From a checkpoint of a small masked image model: adamw at rate 0.002.
Rows from block 4, named by matrix and row number. Each number is 128 + 32 x the weight over its row's rms, rounded and kept within 0 to 255. All counts start at 0. Numbers have three digits each. After the name is the row's rms in percent of the matrix's.
# c10: first pointwise conv (model.blocks.4.c1.0.weight, 256x256x1x1), inputs 0-127
c10.61 078:082138081109169118114174115124103085100130101091121118103128065132139114034139190092090101110138137098063128083133132089114077111109117120123078135112157087122154109084097140090125140139107120097091114098151143105113094097115072148091107133083117097144078104078127105127123132131149115081112100072171134118180150127169154100096112126080147127093096104099133175142082119115117084091102
c10.62 083:117119169107161126077169087161081138100116133095124110110155120127116112138089166127105109168100092119094072118108135127135084138106110116144111160139142085133151112120083183128034189088128106119062081125155130117157115099110072080115126106101096134113139115128136108158133127153176141116117134158092088090135113146107047083110081157123177109110089149012104090112064103123097067114076
c10.63 093:149157097116163042157146117095137106073136118107136116108086136135147162092119100148113137139104120115136151121133102134121058097139087138127116188063146126102164127186153085124146113109066103093107136068148163141129127087069083098131166073088107113097112154087069150096102160104115147153160108143098157159118102129122214100147123146135231115128148066134106089161086132193092091147139
c10.64 096:054129129110083169101158098127099235135106133151110120104149135155122105118176151162105165137102093124127097087125152155178134108113121122133103115096073103118107133108069219135144122167126123172103112116155124081124131106117093105130126131140148131116132106133127157109133154088092134176124122117130150102154107115076122082117096143205184088124106103095072152150183072175135157106109
c10.65 100:085140121170121141143166140160092148130114139182137028122101135119118105107176092123127162127174128143120136156150132165126004153134129106156152112149147127156106171230144161166108168090222116165150139128223180156131129154174122135117123127114115166102108137178114040109161200112140111133114137161140170128096121143129102130148113155088080186132141205090095146136099170141134175146130
c10.66 091:177162111173180066171165123121096072105147090146108121119114128107090097116113107122118131192114140147107109105139102124180138130099107120143142172148114172137072212168153159114162131146082083087103143094059111182159159159131128124124171105098171142176153152089105204121108099132141146135126168124131110149096119103211177161150130126131187087120064091134095073139104109118174112169119
c10.67 094:151127166118137138126149097123103114149100110090152109095133173144140122070039109150091098164103134110129132109128073180090035104101065114157123126089126164123113132136148097104132134137156120101163141137166148144177154110129102136081110105115139155118129120108052083142120153102155104073107158142087097135131117114047151098114124140150144134101061116092078145138082119132063101126084
c10.68 109:099104126138117197130128081080155186202115101150115108107118118161153101130108138139125118154100112136164154126130156139160089082137093083133105125061165095128087148118136118060156132201183141153092120110190165078139140089134144099147153157083111094060128112082111142146131135169136136147108170138119092093147065113091157105165118119193168117106143114145046177118117143130090191113141
c10.69 109:068124058110154178118126128156154066093122127128117168117092134094180163144099101114132113110167122120106085123113120087089136136147121113090110095112068070124093090161151118106133119076119148119119140108151124167090098110074134084128143123136154092209129136113120120133140063066114131174119136094126136124065152124185131127136168147189106050143138105135224151120235142175152068119149
c10.70 110:171097130118195107135113111157147066052131099127139159104107152121144168147040114122104124135112143088130188119117120150084122131149121170082133120146116111133097150097117158155146093101150081165111091058151092111166128103066089092111143159167124135149102137108115181080114122050109137085132135099090130118096115127134120145091157107120111105092142113112204140136152125128077174101117
c10.71 077:094147192105107134120113112145071144148135105103083130100113121136180148138098126135064165182111073109116104098136134149151122104096133107137104173164099101126024117080184059106152147205081125151137143097119159156152129112122111125108154120074118105173116133132130137115118144069175096125137135117106148153106145083170206126133100121174132096129062102153135119165112152146137106090116
c10.72 112:085125168132080120122087128123145208101103103139144136152146174135144123144140048188189054181143127109138124115031104144076087166101086108091191080164171142097120122148106107161144073136114078148139104121146156202122111115100122057121126147102116152113166083120125151137108173150216126111101153159120154125157130117159127105104079156136109083105114164136138155156155159166103129120148
c10.73 102:172113140150158056131101145153169121168119145160142125117175103106104117127122059125130181093125130123084085143105119093120127158079126189132126099171135120135000090124134148164128111100176152102181134110072097146133156151161045185128109128129170154128122127099111143118137139116134123091139132153127132084047123161171095123113172136143040104108129114111096153151162130128149152148132
c10.74 108:131133161180066182111116138116088235118149126126105114137146080081124081143164076119115179137115124139091104092106121093161105153072130137135123148152102164193011103123146100114097116155094125099100133133114068135121160133142073108115129047066189148121106120149059158139120134126120140145126166161127162116104113142147121122124123140140139136116091133142116127186137106161161185161155
c10.75 100:097147114131103094108114143119128118123120110074101134133092150107208116157206112158149076131165153123168134126165097123102127114157107167115157170132162097129133113186143110113040163147077038119074106101167120147114133134101096076103134108225160107242117112127117075102097138110093118108078127190104055143182157117119112163156099125078160111134143127091177113123091112125149100133122
c10.76 076:133072241149089074106069124119129119138151112111133124112142113149126107149075121122083077204078134112131136119102017157130122112135119183111126103160114145116104120092152134152155154152087138145146096100105083143182161114085017119084163155140175178115171092113102131107099130142131100089120135117061105103124095117177102103117116125106096143105105073122102141148146035103167173069110
c10.77 083:162100131131078160156135106151033180136091091136130130112090164149148072128142131135113129177091122107145144080175112163153095074132115133161123126126097181151180151124145137112149166216182111167133106127198145146181157126123125107098198123137168143071152094114152198142117144136114120114132152106105140105119110074089089116186126136171186161104091151104117146118130160122130143152108
c10.78 089:112156090122123099115128159118159064159131092084136142145133152127117153119155102108130121089141145136020131079131128072109117126088155133114121112177145119125124059099141080126036103134078157087110166122113052098092106145115051138126107115120099130128120126123131138134084135160158149069100115123152122104132137146123156134068116097097114169060083141194087116117086125062132071118133
c10.79 104:094125144133165114136140118169141092133113127131134112116123073125143193124110086100142159101108121100118124138099067144090087149101108107097130077146096127134153151112090151145175130117195170171176109085172173123136142088167096129109123128090137141122110127128172084100143133113123090118176094096087159077025143123092168113123180124145118085112162126158129177129200160143098113060145
c10.80 097:154143123167151134155106133124105066111135099017105098134119155130148108134158093144114095143158144138128118106165116105118039132125108088132119123161139122142153098161156084103052149146102129104106147139221140107141145149107039101108137064065168127160144158154043096093107166135156148104094149155145142138156122122142149142132109122095132255107105128126086119148059100102152153173122
c10.81 110:058140130119182094160166128129118107120057125150132147110098081114082141145151124108162133109123178111111161173127143158059115170118113077102138111119110164143178160147153125132123144115167132195121108121175145125150119080102118126138148147108115131130132129146168144111139171111130043109146069111145159124102142122121122129144152112123095173113170157118130189122140189100074151081149
c10.82 108:131123114182154115152120105105094070127162107091111090122145084101143139133111076121112091177135147157128137105094120108152120141101116052142122139141097191102136132108186105091070117124069157042068132162125107103175177143152044125147146055074140111120123144129058101185102070137139144156119168119135090118116095116099107166151143102140137167124088112154080089129155103093158157132143
c10.83 082:128070094152126148124159117102139155091127096122097126127144149154237129126169115109145129100107198079056099069159121047120147122056125140135090117178145143111091104110138106075146104140141119148144175118089123092071121171130132122128112141157183069124095089092177158123118113136105092086076123107096137076140135115145133104109100079114039132091094138210190185169156141157187111154136
c10.84 111:105091148102064129135132144120081254089141163104123138113136126107122118125117116113127127123149129141105140118116111143146113134135130111128117140123070166133104119152169136139114139145071142118133146148124133140122123135112114127167136078109171156116144120131089108132135111046115139190134165115135219152252121132121123123124181150135181154154098110135170120122097095130138103137110
c10.85 074:052175146172158138171124125062179139107116127133142118153110041179125172146162131138130129170141132125179098080116076126116133110159097134144127170108102099100182112171198095132121153135134095134134128095091184124155130111091179081152147088181100098147120121115164191131109184160113125124162115118132205103131121066042151114141113094138143158116124113214097089139132140126097163118122
c10.86 123:102149127075079074094115118061120141162106106084139156119130166139169155139107050133107092124125098132112129124104128131126182108121127110140132179133152126087163079100148049117107098123051129081072137113081078134134111096127187115141107149117097109103120103116113195147094151134147110113108147160101120165200113122142134097140104115158115107122109139142088148113119131116102061101114
c10.87 100:157131071088143108153161112112038104058135113066125132117134141127137153116092146138127180036117130117146136090180127116125127102123084092087119120157099149131248113105121113074158113089126139040066120125169133091132153157146102119146067069117138084145120152108138131119121089064120167149148107095093125142097123096058139132080165110138188137129169060137171083141142114143122133137112
c10.88 088:128081092100110108105079120129118089117099113091124114107125105123168117129128113125125090131091117103142130096115125102139129136075106109144089120144102140135163078113114194116057069128097114117127122144133049106131152109172013153079144072034138121147118132118070106125118081118168113114046125130136083089141102121111126108131099102117126086083076121097138171120220116143167077117141
c10.89 070:080121129150128157157114102086131114106110106125122103084121042154188108163104136169090111183141080128163139104094116111121129089146083122147120155118132114079089126156187101118163156109145146173139132099137172175160162100089158110132157120155159119127115117106140154137095230096133114147137133108111202153131116079162210096124135102172163161119066088177122119184149129163126153102081
c10.90 114:130144105119156088141094115056099127114101102102098152115118118145178155116106068147129046120117120133168146153198146158131143078189109122089129116087183112116096166093150086093102117131134043095038114121168094079132156092097117130127076155145152123144099114097100094117097161129104124109096116135123080153201098133069140139123112108131135087121123080133105150129090096163085154102098
c10.91 110:100123130122145096169177130150076081091088127127119111128122085086094106111138128125159137104133137119132129173143136140096073146110102128110140092137103132127155140139130134149158174098211130163166115110200197116137121111099114119105129132078137132162141121143184109079151187095079079127186073133114143120094158133123133139127161133099090152127174139089189180148121177129105162083150
c10.92 106:131217169151100139123148111118097108091149123140138131119163097122055103126106138119095135161109130129096091126108095115152139146109126134135099147139065154140182178085124142110164108159117140131091118137134107130145117115124098148108136146090124131111140133124102227135143144255096126099138131131107097111016105134122131157142126129136127164109104125123079075127093105125111165150134
c10.93 094:112139147069082106065149112150126090124121101114133084130123159142095092090090189151091111157132092109070073103085111111149114109119138157132127154133103183115241146066140147117137126142085137130096138111092089138165122121119065130127147174123119126118166120110117209133105129152149127108127148113095101116080116120191084123109100101095158175103107092109063081119086073121155098093100
c10.94 083:102168130146198092140137121109160099128123175131144111122176084116103150099132185121123114164131158155143096128130113116109173158164103131091083136080127122135135237167158117145156130062089135095146122132045134216103132124130101151124110099180101133148150132102141124156136163110066161161170120085114102131070128130099125151125163151136183154166150076115155075148101126123096138147113
c10.95 096:177102153116152135202195117141117090106085124079126169118067147130089114140051105150142097220118127106137197097121136153115050139107112164131148104153123153121092178149156119147152149124169099150110133092176185164189133102094150081172164114135164151154145111102159097132119164055168131073128167103107156145126147118100130106101153128125145156125109118133255140153049141166125139110102
c10.96 104:088147112132126030135121132100123166114147100113154096131152147138118096121200101195125115107118134138112129085164149149138156101102123123094139134147131136094160091136140159116084102247103112103086134080139124082128172128069053086134109066121180137174127131101114172127093119141167136112100078157132123141215113107159124117124117109109101144105094090116036140144155062116139148124113
c10.97 098:120098120082166103066107141138174101102133125124154134118153116127131155120134164102147072095115111108062130134072134093121157178125135125100115091147105107111161055048060201109107064104066126147149117147099066101092120131074023136109117152162114124102130119122141172156122108106135136129097089105157123071117123150150090110090168112128143068086121109098134140098176076111119093124114
c10.98 110:142129094132197161145146112118103071107110126115087124120090130123111168142091140159147128091109120104152195110123179119116136128135094087109135098157158093137112132142102122133057096123122115173110096142184140075116137132129087111101107085105117123149127135145126139083128188084116117110145121114118161116118149134047142132092135121141146130093158133091215119202086122150115200122118
c10.99 097:077119125132157118177137125155116141128112141154116062128112063098092140145144119121164193085137091122095152157126181132118080153104123085104147073137133139133148147098093168138152132112241125137158098119196206114140142114160138150119126098066139130145108137161156102104153167113172080134178082096146169108081135118117133143133169098138097101122173135140122185142162175147119165093146
c10.100 062:064105148167108117129108117077096114106123113125124119097145090158149131141149111157114153188131128129141088049098080116128191110128130110119087161141093102085150150102166083119131148255115149154106148115088221170190163103119140130152154108087145115129121109118136213093105160150099115174151134093133150150098109068150123128111097120113201156121081081132096121149159117128135139145102
c10.101 102:140107087070120085094100146119136129142116125133166117141161126131135102054141111124126095112127126141067145094110159113120141138066140166129116093123106119125110127139099170137098051134112108027125141119098040105121171121133000141155119125045109152119137113104076132108126039184123124101081090131140066105164127152143123133117124123180123084107085131101079148133160129138150070119148
c10.102 085:115114097098125104102132094164095148115092118076127110096129117136144090073128170114134102154121124096082119091128155091188099123072115101176078148140127133123163124109091176087098125136122114075065133119158102126144156094211062185125146097027104109119117109135112092119122105128163098118017127133141075089169103135124110110101099125110167091099068133078130129110122100162136107117103
c10.103 085:094110098101114144135131102104161144170121105136091130110112171164144121137085123161109134158098150129140131144129158136144128102186133101135112123094099085127125134141120118113184143167202196141137129124179084120144122099121134102107206166082129101095124136099080104098132104155089143132125158144116109115201089132178137127149121136136159173115168090112097210152211144197158157068156
c10.104 117:154112125134096126138095148106189117129144125058128141145140223125176076139116140163135077160139128116173108110152088139123172122127126141138137163132155126114117081147168131132142153196025103111137137128086078120138144151102088096124150082199159129098151112126128136133108109160155135110112135198129078135194132124135115117102080133099147112131100136105056133125137093100164075129097
c10.105 081:112118152173073124125124115193134067143106122112105125131087188119215079138157125152106106148159077125148131123150179144140067104148116146101146113126171078099107140124100160135132185144190088157139122101247165068154113115115101130086134161205168134191132113100186079109127158072179120143088138134085075101154150142119138118133124132126128064133154104105139116105137145098133105105129
c10.106 104:071147178110092159137152110103117203102120119095121127108113153155099097110206140134138130142109143117098133073147111142145063081133124147121120124078112129140168119122120117109121144255120113157094100080195122105120104118116104060095141098105148106089151122125138129092108162152094152130128115109129097112186112100074101098127098113132145155115114122145148130108091111134095183111132
c10.107 079:124088143136126162152131108113075169102126130117121150082128135119114045147111193090119125174086113085113095108109142127173167139135121148159111223111072163137096119117147170132180146127109152148101095149135102155122130076150115127092141081118188135100122081115120187150118137087082106095131132206119124095124105127110093103112113140165169149100073103080183145139071058152096138167088
c10.108 094:169106096120153105159129137115097134104114112151150153130127095099094081117096112159113132139093176129119134139084076147141151151094115170157127121150084162110050171151120111133220138132119119101132139156096096219146164131106122113149158112058130151139128119097086201151129127104153117116143092125128144173105112097235247111070153155185113045138051136104118179162191186171167083146102
c10.109 102:116147121102080175136111129101070049122111110125145127120127101151139128101084138113122105116156120113134102088121112129178122101124127117128121142146090184115201157162125143117146089082154135103082169167125117140138166126148100140143122136111142123176131099062113130164086095177129116105127138114142114127103096110093149163149120097125159165100082109200100138110115120133105125148112
c10.110 129:137112082120092133139123093096082170168112107083134137090111116153123104099113114117075094137114104148103150102153173148175114094148092110137122158124152168085156146132131085082127116115144156036044157119105129123136149109125142153164152115083108116063111099046111073151101078149101136117087117120117093143217047115110145121155094106138134084128088081163090139124126121170105091113068
c10.111 102:179151132124147121135151126113103043088141142110131136141145114110121158085091090121100148087166087115095135152130139142181086135130129124121130147149098133154173172168131162156102079076172130103131133154118126113092131146104122122129109166135135122186113112141156146170141116155071110092164132145144129101077121144123133224164162115106116161138150146141122113148077143145115131151147
c10.112 097:096151096139079102138080108144071173119094109132125114106111115138152146088153066111133121153112120105094122085143090134177123137019098095175112165164152157135161150148083159149122112162168128103077132098136125144143165112202118149116185090098107129152109121154130080134119117132189093106026138134145110107135114109136112115120090124135129087121087163135118143121155149152166099116135
c10.113 085:111116106147102132103160094121188129139151138097089097096213135134187136088113103050122141116133136078074114092124133073150087180105122145149105132114121166154108103126132118111132067100094096096124118137089084125068083143138051188086129130172156099062106056106144131183140143091162122087093171153132147064111129190092098082096104098139078152096112113138129153132105089136109097137110
c10.114 097:170088171094111102134100124137074088143127121067138116114145120138102144073032152128104087139126120124133159140115075193149092133119133152140125127157089197127150144133163154134098156101121113068155145120103139118151151132135071179118139151110138162126145102109085050148126081126117110116126162137119103157178116125128141111135151124105141147138087102114163100132109103103145117095118
c10.115 113:202079135128114118155133081127168135119112087147161116168113198134163107150138166209144110131117123109159137144106134170090140118150146145153135080155135097111123130118135158092133159180121151154132113135172136080150117125121140086076207153107161117120107112061156079103117125184111130081134135147091085085124110103122141140135109121118121154105165132107067173126204165162142151097128
c10.116 099:125152105129152108121163123145072128132037105119093092151096120119196110090150145193131154117163187133092050066166126045112096084117130135127124134131153160126134124168168083098091173139170135110065161118131172138115138161168150099144112113129154119141125122162132111093097151146131128164115105089127121118124137119133096110114084134109128166093094175154146157125099203135145134120137
c10.117 086:082141177172160148151111139118166117139134129129157121136101070162110139176112163151111138184138137134176131094052047130103112148152114150108121121116112116110098173158168066134164169133138146175145128114116198157164116115045138085130164113137108123149143130127137158125123189119118122121177099090129206141088130087144172142139118127144162167137082118165143109131146134101140148098119
c10.118 079:115094069110114137125139118109123125099127099056096094091152149132180089094141116103166105112120164086087121067161177082141105122062125108148086107137158164140119115113115112069102094148120103095122147131145120100084140119158038177091142116085162082119120096130096097110109120135108096095027102132150106090177116144112137118123088109123103157073080126144138207155126110132162092141134
c10.119 112:097163163164140120176134141115136109126162152149152131107129033143096146182115125145114135173127120177159127113113098151123147128117124138096089136119124125119078210141187099136171167130092180152129129083063172181154133110083149119140127131121120158162131110110145146150132157124104151180177102086094138177084136099167162145135136122145161160175113069197166099170118097125100110130125
c10.120 093:176088140101116115128143093117135090115135116079139125122105196144184076147132126106105121162136109113114163098134139138107096113111142089132131127143148169122159116113168147065100155134093155115093119152104103131171112128125112132115167114091193106078084094110150067159115059059175134121086147135128160110210096117133123118146148115110167139103122109101210125058106098154123023151077
c10.121 077:151076157139143111156094146110149092094132107120161142070167060152121054116128188136128087176084133114114099131133125135156138128085139121164116129139107177109129211104140139084206127183107148159166125109121146159132132129144057165119166212071143136138161083088115120153120115117080083130125120068142120170134100119171106119139128097117165132109090045149084125164180059113148175141097
c10.122 109:118139202113122082122125121147099022136138106068130142135149102115125110133089122111119081172155145147086105112084114111141069145093146132143106141138103169150146211095160092120106119132071134081121124145055123178126134121153068128148152160092112129138138123162086122139104068146148132106140181098132078177096137146147137217134148126093175166136053135150084075116048140122128074148129
c10.123 102:055121083137131139193132131117126142127133124100127091100129082137191132119144094104164101114189118152137099095135172100148103126092144096103124093118159197102147195141107109100202088095123138093058128124137149145170130136119120125162116111150167113125106086121157091147126125106151130184118106097149139131161095108040131125081150099133167063134094115176179144152172101160121138106118
c10.124 093:165101126119123067142136133121057085076117085120149088141100125138105063060106117151097102158115143143103110110172090147147105085094124128142115120147119190146172193126107110137175123125142133069137141123123184133133148134101102144105144080054137149115140118129060149070138084178106130122105114101099081141106088109139198166141099132123172142134130123132105110180089148147149138166137
c10.125 110:156101156145119157096112125155119081159150120100085123142134089095182109150091070133079131167130110136105073128071145099135130141091137145139123143148092102139018120089162112111056145125099103112144133128080092156142156139147086117109137096054173123188121163140072130127141073113105118147119189125109099129040133135161130172151127136125091084156090087122133100153172121164164124147145
c10.126 100:127124133133101151088165104161183147109131109124122115139106182149111099133080170127142103141158108133093129096031146122134109153179166122094172104115085069112216128115101110128151091129080126126111112094147103127171094114055102102138255119068129107121120116108109207113096083157160151122101147132113129106138125129217124132130103141086130100108129120126071124148178102149112143108100
c10.127 110:158124108108130094131105101110158137110122113142104149122084197109159136145060104117069092119122115143128154136113137140066133150173139079069155077109141109124094124110132142124189103129146148128118094156156103069145100082084103132108163144136119105115118145154093152116150068044167147152105148138094105108220136132122169130124155136237134077129129120124187166085220105136120083093144
c10.128 110:085190150080134116110122110114078132121141121114118143121132125132109135159196151148164173118111132128122094084142125118160199121118149128101132142100136119138173131109094142112167156226089147167082122119119120099105104127150175136077104151099115110125138121109174195124115146255098155132153113112131139113061106098094124142104098120146160093101149081165052111086084135170087098123124
c10.129 092:155108132146070139099129104126118180136056090170094157097076098133168093113130130149068117149125111098131078094156182117154118076145128134170157128128131122091148116126127125120134130138174172180160122147147139148127125063168095112078155171123114103131122097126141061166104224080144073099108129138103128096155097117160138130174095104142097171103067123152122159182143149142148147151130
c10.130 094:168130118108116056115114089111122116110108092133137096131078114172153112160166122140066142151074116101150247087144169184146111094129121154129133104143112154077111100085114148140088094082107128178136133139168110097173155126109075125135093116143145145095071149072145101120065172046129111098100091145085124147178076096113134107120110122097111132013058125093229123143140116079132176151111
c10.131 102:091136141217152094190131124136132112188168137129106101140184141112160124141110089104138196157162140160106060094130142072105089170091169141096097107144131195149084155184192093125123117131141136118132112111102067149157115149167046193147140067138148136116119114144118114133133178142152138120142166130107121112061140179082112151116113128119130167128119147153088126158121142096147142118146
c10.132 131:127118157120087170102054113087126164147146106014143095122136135125200077141120130115069069134128126126150117099097076132116134106112101168124132145119118121112131032057174094110078168195107139089164157159107146079127122107110138109083125038109153109096137151116047103136116098142101129093124135156133107098252109105122164145172079121114114163123058118096098114088063114083146120137118
c10.133 106:118166121089166204165156150113143140129173152171168190127215166106106144162132164103116156123130164147141167132150108103083094176196119128110141120117113164135153113170131098117128101094147116099133131142106092147104090139086044129104108085215089138147135116119151125164143138126147166106159115116154151124098150176060148130122159137144148174124213124137139127159124124114133094135116
c10.134 093:104124130173129119126168126119093182182086118121116114149118087124120122139194140157162138137167150180104088055120111101168135127083180117111125128123189200152109174136136105122111158174047132083044183106105073143152146134144082118177117086140157129137141115142133165099086130165128173141125105100135111144138169121083114132093091139145200114099068190150118119100107172135139107127142
c10.135 101:197076134135097138133141144118099104145155118125145148120154130152084132134105139119083136138100095150121101133133095118140130103123142171104115127153100143134102158127088146144146116142131176078197148104067070131158154146110106140127131079122186154114149116089114210115131077069129134114155151101078063150101119121164144085085174105133167132138153068140139103175128089170153089119103
c10.136 100:106131103063181096209137145125163067164131130171101141144127143125109149172150138113110150110119106110126192149155173122070110119102137103126125114128138140135070106130106097125154120132153159092199143138122108143138109148148107165137130144135115126113118145134180178120131124146124125075171120148183109122116143130192143125086176088130085180122187161151113196125175195076128088122158
c10.137 132:108146160098095161123109099108138182080132094124120162143107173121075108105170140134122132134062105083142172126097130145140074126163130122128171130088062141140116103082073120098134109169161150112136109113177094133119145088114114123068151098072141102124136133114080134126100063166108129114107110151120123089166061114118133135091107145129142122100159132115191160138118132135114179065154
c10.138 119:140102201164114112117077132099174075189139134085145133149130153132174137182101140123115101170117140131136089137115113111105216124123121163130126164131128098127064063089213108114112172144072126152102116117047066084136175134132091122148167111159154137097140132141165211118127083151130119084115179178111067089154114132124106116125123081124107106122111150139105143083150126085139159122156
c10.139 077:074162138124138170150106117101099141103141133148113112109081092129126122143144152079130142134137138105153133103113072121124032151197086099128140176101090149127060114169194149123143121139151075145063105138113101159134113137120109100088150108220112112130077127167119134187124123073118116131115149146159255088100119119095128115172092126154160133101066152189169157136093107105082110119122
c10.140 097:127067110126115115127115104126101083115127099043117104091120138143171081093098102096130145135105131104090134084148163088144080104085098137131119112142146178125090117108178155076120090133123123071103118067147118098139165115153062155128134099045158106138078096098103075138108108159156123048032154107144112100140116125092130115134084108111130144095088092140116142139100123170105133095124
c10.141 110:144088118118157120130113086117185146143106106127145138127113163150169131111083127141124088155107167106132181138079127123074105150156162162093185096115118152065100111139064141134127081141140119162222087109176092119171117117096146069092175178193115136056110119122088135124107136097150134118122143135078178103177109107128094119102120125129126173041070135138160135111157149122102159110105
c10.142 096:118163140127145103163138121122061160090118095099118201126120100094135155127177083123135186181138137115104106087156082133111095128123097106142151131142060153151183118142167105123165097092048104107069128124111135166154171144106075116132113067125121132154160151143172111115079122070109112149137134109129149138067114073073194129139107113151113048105164142158165081156106122108131091096131
c10.143 122:147113135082097138130143111106074136091129149084148135103118120114200134110048109123117114114194092112109119113114118120167104132108117117114094128129090180141156136119180102146124110073110174101123150140096147132106134127139132131155109107138168111190131109111113109155124070059108150159131183097111155149199116129112114155116191131106156177149078119140226098127089084174118082110134
c10.144 099:121118074142115136160142135172042100099109117144088113082122090132130074121180098128118141101142084133111115130152147151195117123097121036178116161181140155107168138198095150126158155170153178144123118140212180165158152135188094197094114113111169148173088119115139065092125154083164086151128132140179164129094113097131152152133152126092149149133132147140104132206162144166139116150104
c10.145 105:085123121136119188107119154139137124116138160202129153137118149121094121153119092127098133149142128151126118134080102127161128136141136134124122163123101138124034187197097139156185144110163115170165114142059075237121116151123137144132122128129125163120120135129111152147161124122178113164084122146136190157059139158245139112099121159125135047153044129140120103187131122189143121124104
c10.146 102:103137092076155137092151138125087135196065129102083126129146142073102117110131123138146128093123121134046076090127169069103115132116128087110131106102178155128105121132107087103112123129086143046111171143106111158116142141162069162160092090142108116159177134122065119120116116133141156160096117112161110133111179152101105115110149150156190120091075157117122122101131164167149051091138
c10.147 103:119108116112153120121144133136152134154175122054152120120215151119138121056119158077134128128130130129086136120132108081091033176148136108114121109131147149158138135086091109074121079133068121031119139089121073139127096132129053173125127100143097128103130102100114092145132127129132149099083127097134147112113131202091103116092147121107173121112148120133134106124112101122127096110124
c10.148 095:180123121109184124134142126143096091116141143128101153092171206114137151148080123109157143134116154107139107156186145146149106139158119141111135133133129181112211107170175121092130119108145105146142086069113150174117119114122136129064118106193167118167118131118155135139153167166080129105125136156064149134096129149089121166171170120128103179142188056131131137177124138091089159187123
c10.149 086:104109192193085161119127133085134180088117108145115211133127155117080129145201125138200131246080149116184158112100158150092147087188109150117167115102092104090110164082154122107164174184159111153145064136152211154156161106077131073155153152133140141114145103130118115169091151151126118139151147123110118126102118063109128103134136115147106139100150135114153139115086127109070205123114
c10.150 091:133121144144101130137116125115149142157173149097118088140156146127199132153112074070105142139199168144126123103112113090108119160130133144115104133148121131144127164150187113153031102096098140087141135156066126127129129156140083141162143084129165110122096118138058092147139067122117130099115163152150171113169132148093116175126117111121096178136095119146174139124140128147127113146136
c10.151 109:060099137162121136124116136121137042175123156101129167125170106126118134114096104108124088146182155175110065105116124113086155144097137101112102125123112077107102158153154089142098181125124178082095133162094138162145157116145077139189134135170115135184133127120109038140121022149155139143102157120123110107070126135119104181147178129148109133152083114116088079094095139126121075102121
c10.152 122:096110192136079207097120101077064205101104139117121139115128129097148087133100104103096134167142110110134031095078136083127127109099115123149141150091032140113113118115159120098102128116081146114107115171061108142126141119121131096088129096137195098176128092140085168170111113043098079139119175164115183077150117113065114137138130132161124123119089143107232139133106119167113150125132
c10.153 101:109124092140115101111149136127105163124125121082132121137144115108092112101209126126150136101137103134067129087130136120168120145093156099123113118144135140139126126112093141104058083162086128062071152105153064089123130126120063131163094111087129136121124137126104108128108133122139146100079097122168107124175140147123114126093127110121161112086077158146072107118132111114127132109112
c10.154 106:133110129104107192066097154129211126167130127150141130151131223149140120163129123119115126133133144136126078130097078096108204154138124118138137137156126075119109081104103124135194165140068141123111131133028046142120113163125208111142158171223150141088127110123186178149119071167164135124100137180166135108125124139199096095089104142117121129107103106116087150091164094104158004109108
c10.155 105:112124116111114096115054139084169129205128104089135156137137171138195109138101106136128087132126170120139090106110119126104208114073099148145154139112162134089033082118148057099121114167095173109162163138042085123130149110166140133111126132124137132121121112052105132164107147169202112065111176179141134111162111112097149135093102118153121112105090123146045162133105147111133067142097
c10.156 124:122089115140090192131131123079102154093081094121119145129118122133116116166085113117106156138109140130102025095112119064126128160170109090140145126142018089142160142138135159093172100170149124122093093119149188135131108125101094059114184105098109095086143128202143210139116087121109127145129099109163139103037113093129151126202101096170118117091149107140009134137194136122152131130163
c10.157 108:137131094099123092145101100148108123109092089138106204121136169113109120144171137130099142115116143098114131106169126163135117098122119113162127172143088131072173066151090141116136168186138214151199104142150153166134136131141143143027167108148167104156120125134157139108092127075179111128145126150113141126077126045159143082092165133139112222093173133141126154116165179081163055082112
c10.158 108:153074138110106137128095107140111141023113107103098181166113165136085141109149101144169112075123117071181167097123179144078145143116122187135207109148095113115077119116125139091080092074136084121107114114109088149111151122093156089090139116138152077148141100132126148151110108134125121090120129141153091109134098113137090120094077116089081144106137141140255173165108112136126167108101
c10.159 108:116120140162113163132138086154113087149124102042095154085124185167121122147096071178157162105096151103159067083125109114131124121066126105124112121103098117107060098112147117086177200224084160114128119119152126109154121114103094108097164168070172126144119113130117143141114139115120118156153145108136128116051138094096142103108117135173125198107156107122027132118099098164138110111077
c10.160 122:093130113153128190141128111131125052153106116101103097131101113134146114095133122127123078129132157097152141117122177129114092121082114113163123105118138089116098052149149078119124185135208171149130157146205219110131121112161130120112137082065123117131127149116111056109132203167177103092130102149157148135139137133141177134115102115086105165120102153126141200153110167123123187083127
c10.161 091:110124215160147174185132132091188073126177156086164151120185116129127131153107132103152114187163112150150132144100146111151099154139139091126143133104122157111182184134132097126237143075112145134121111123100156117173125135089087148144143123146143143193145072130195129168136184119097126125163152132140131160084126162101081179106165083075169164131133090164153118182123042127097143100108
c10.162 112:079073107089122079082112099102154214133128102127123132122156161176202097140212115162101110139112139084170138113120112153128169104105112167148152120116158083055079100080053124107077086184134163149187115146146137114155171078141143102093105124132162113092080134093128085115115177144125118116110135163104118086216100118162138134108091119104130134104139110070171180179168137174118177148102
c10.163 104:150121147115146095161093138179159087085146113100118172149128139130138151131113106111118144075130122106126093102097093126111055145165131166125164104160079106149151126181115075125108060050079100103062112104123064134085112097099136101112158095118153104175105110059114124169080097167092146086145132149098102114073109147156113160124106136092139127106161128183190153136150110107138065144095
c10.164 104:113156145104140111117146108164102057102127092132119175107081128140113145162129128126172138120109137114115138109116131152075118077167151133089126042090113134116143094109088158109191131145106182174177126091180136177131137077069153104083129178124129147175146132123149124097119100162192129143136149103070123121028131056159116126100140130157113157119169114150136156105169138168076078089127
c10.165 121:116103142121078172108101162110181165136129072098171108135098147154176071120114148153114065138136118088150133127099129137114144144167107143150182164149139130079094107109108146080098118148138092119193154142136159130141168095141177095138211135178151093108132080057106111148122157168143101113111152181120113067141113117138155136103103096074113100102060151155096171165185152138108125130090
c10.166 099:105100144135108005117117113090141140089104110036135159100102117160170157128106112113118074197101050102174119150123152155101151118155108115122161156120155134100150156109150128111077152108101103102115084159112168160150125109104139099149130053222140109099133056155166176128126144063124099110092149192092073110183104129068117092125092095088122132109111156113129133171111074160093070098105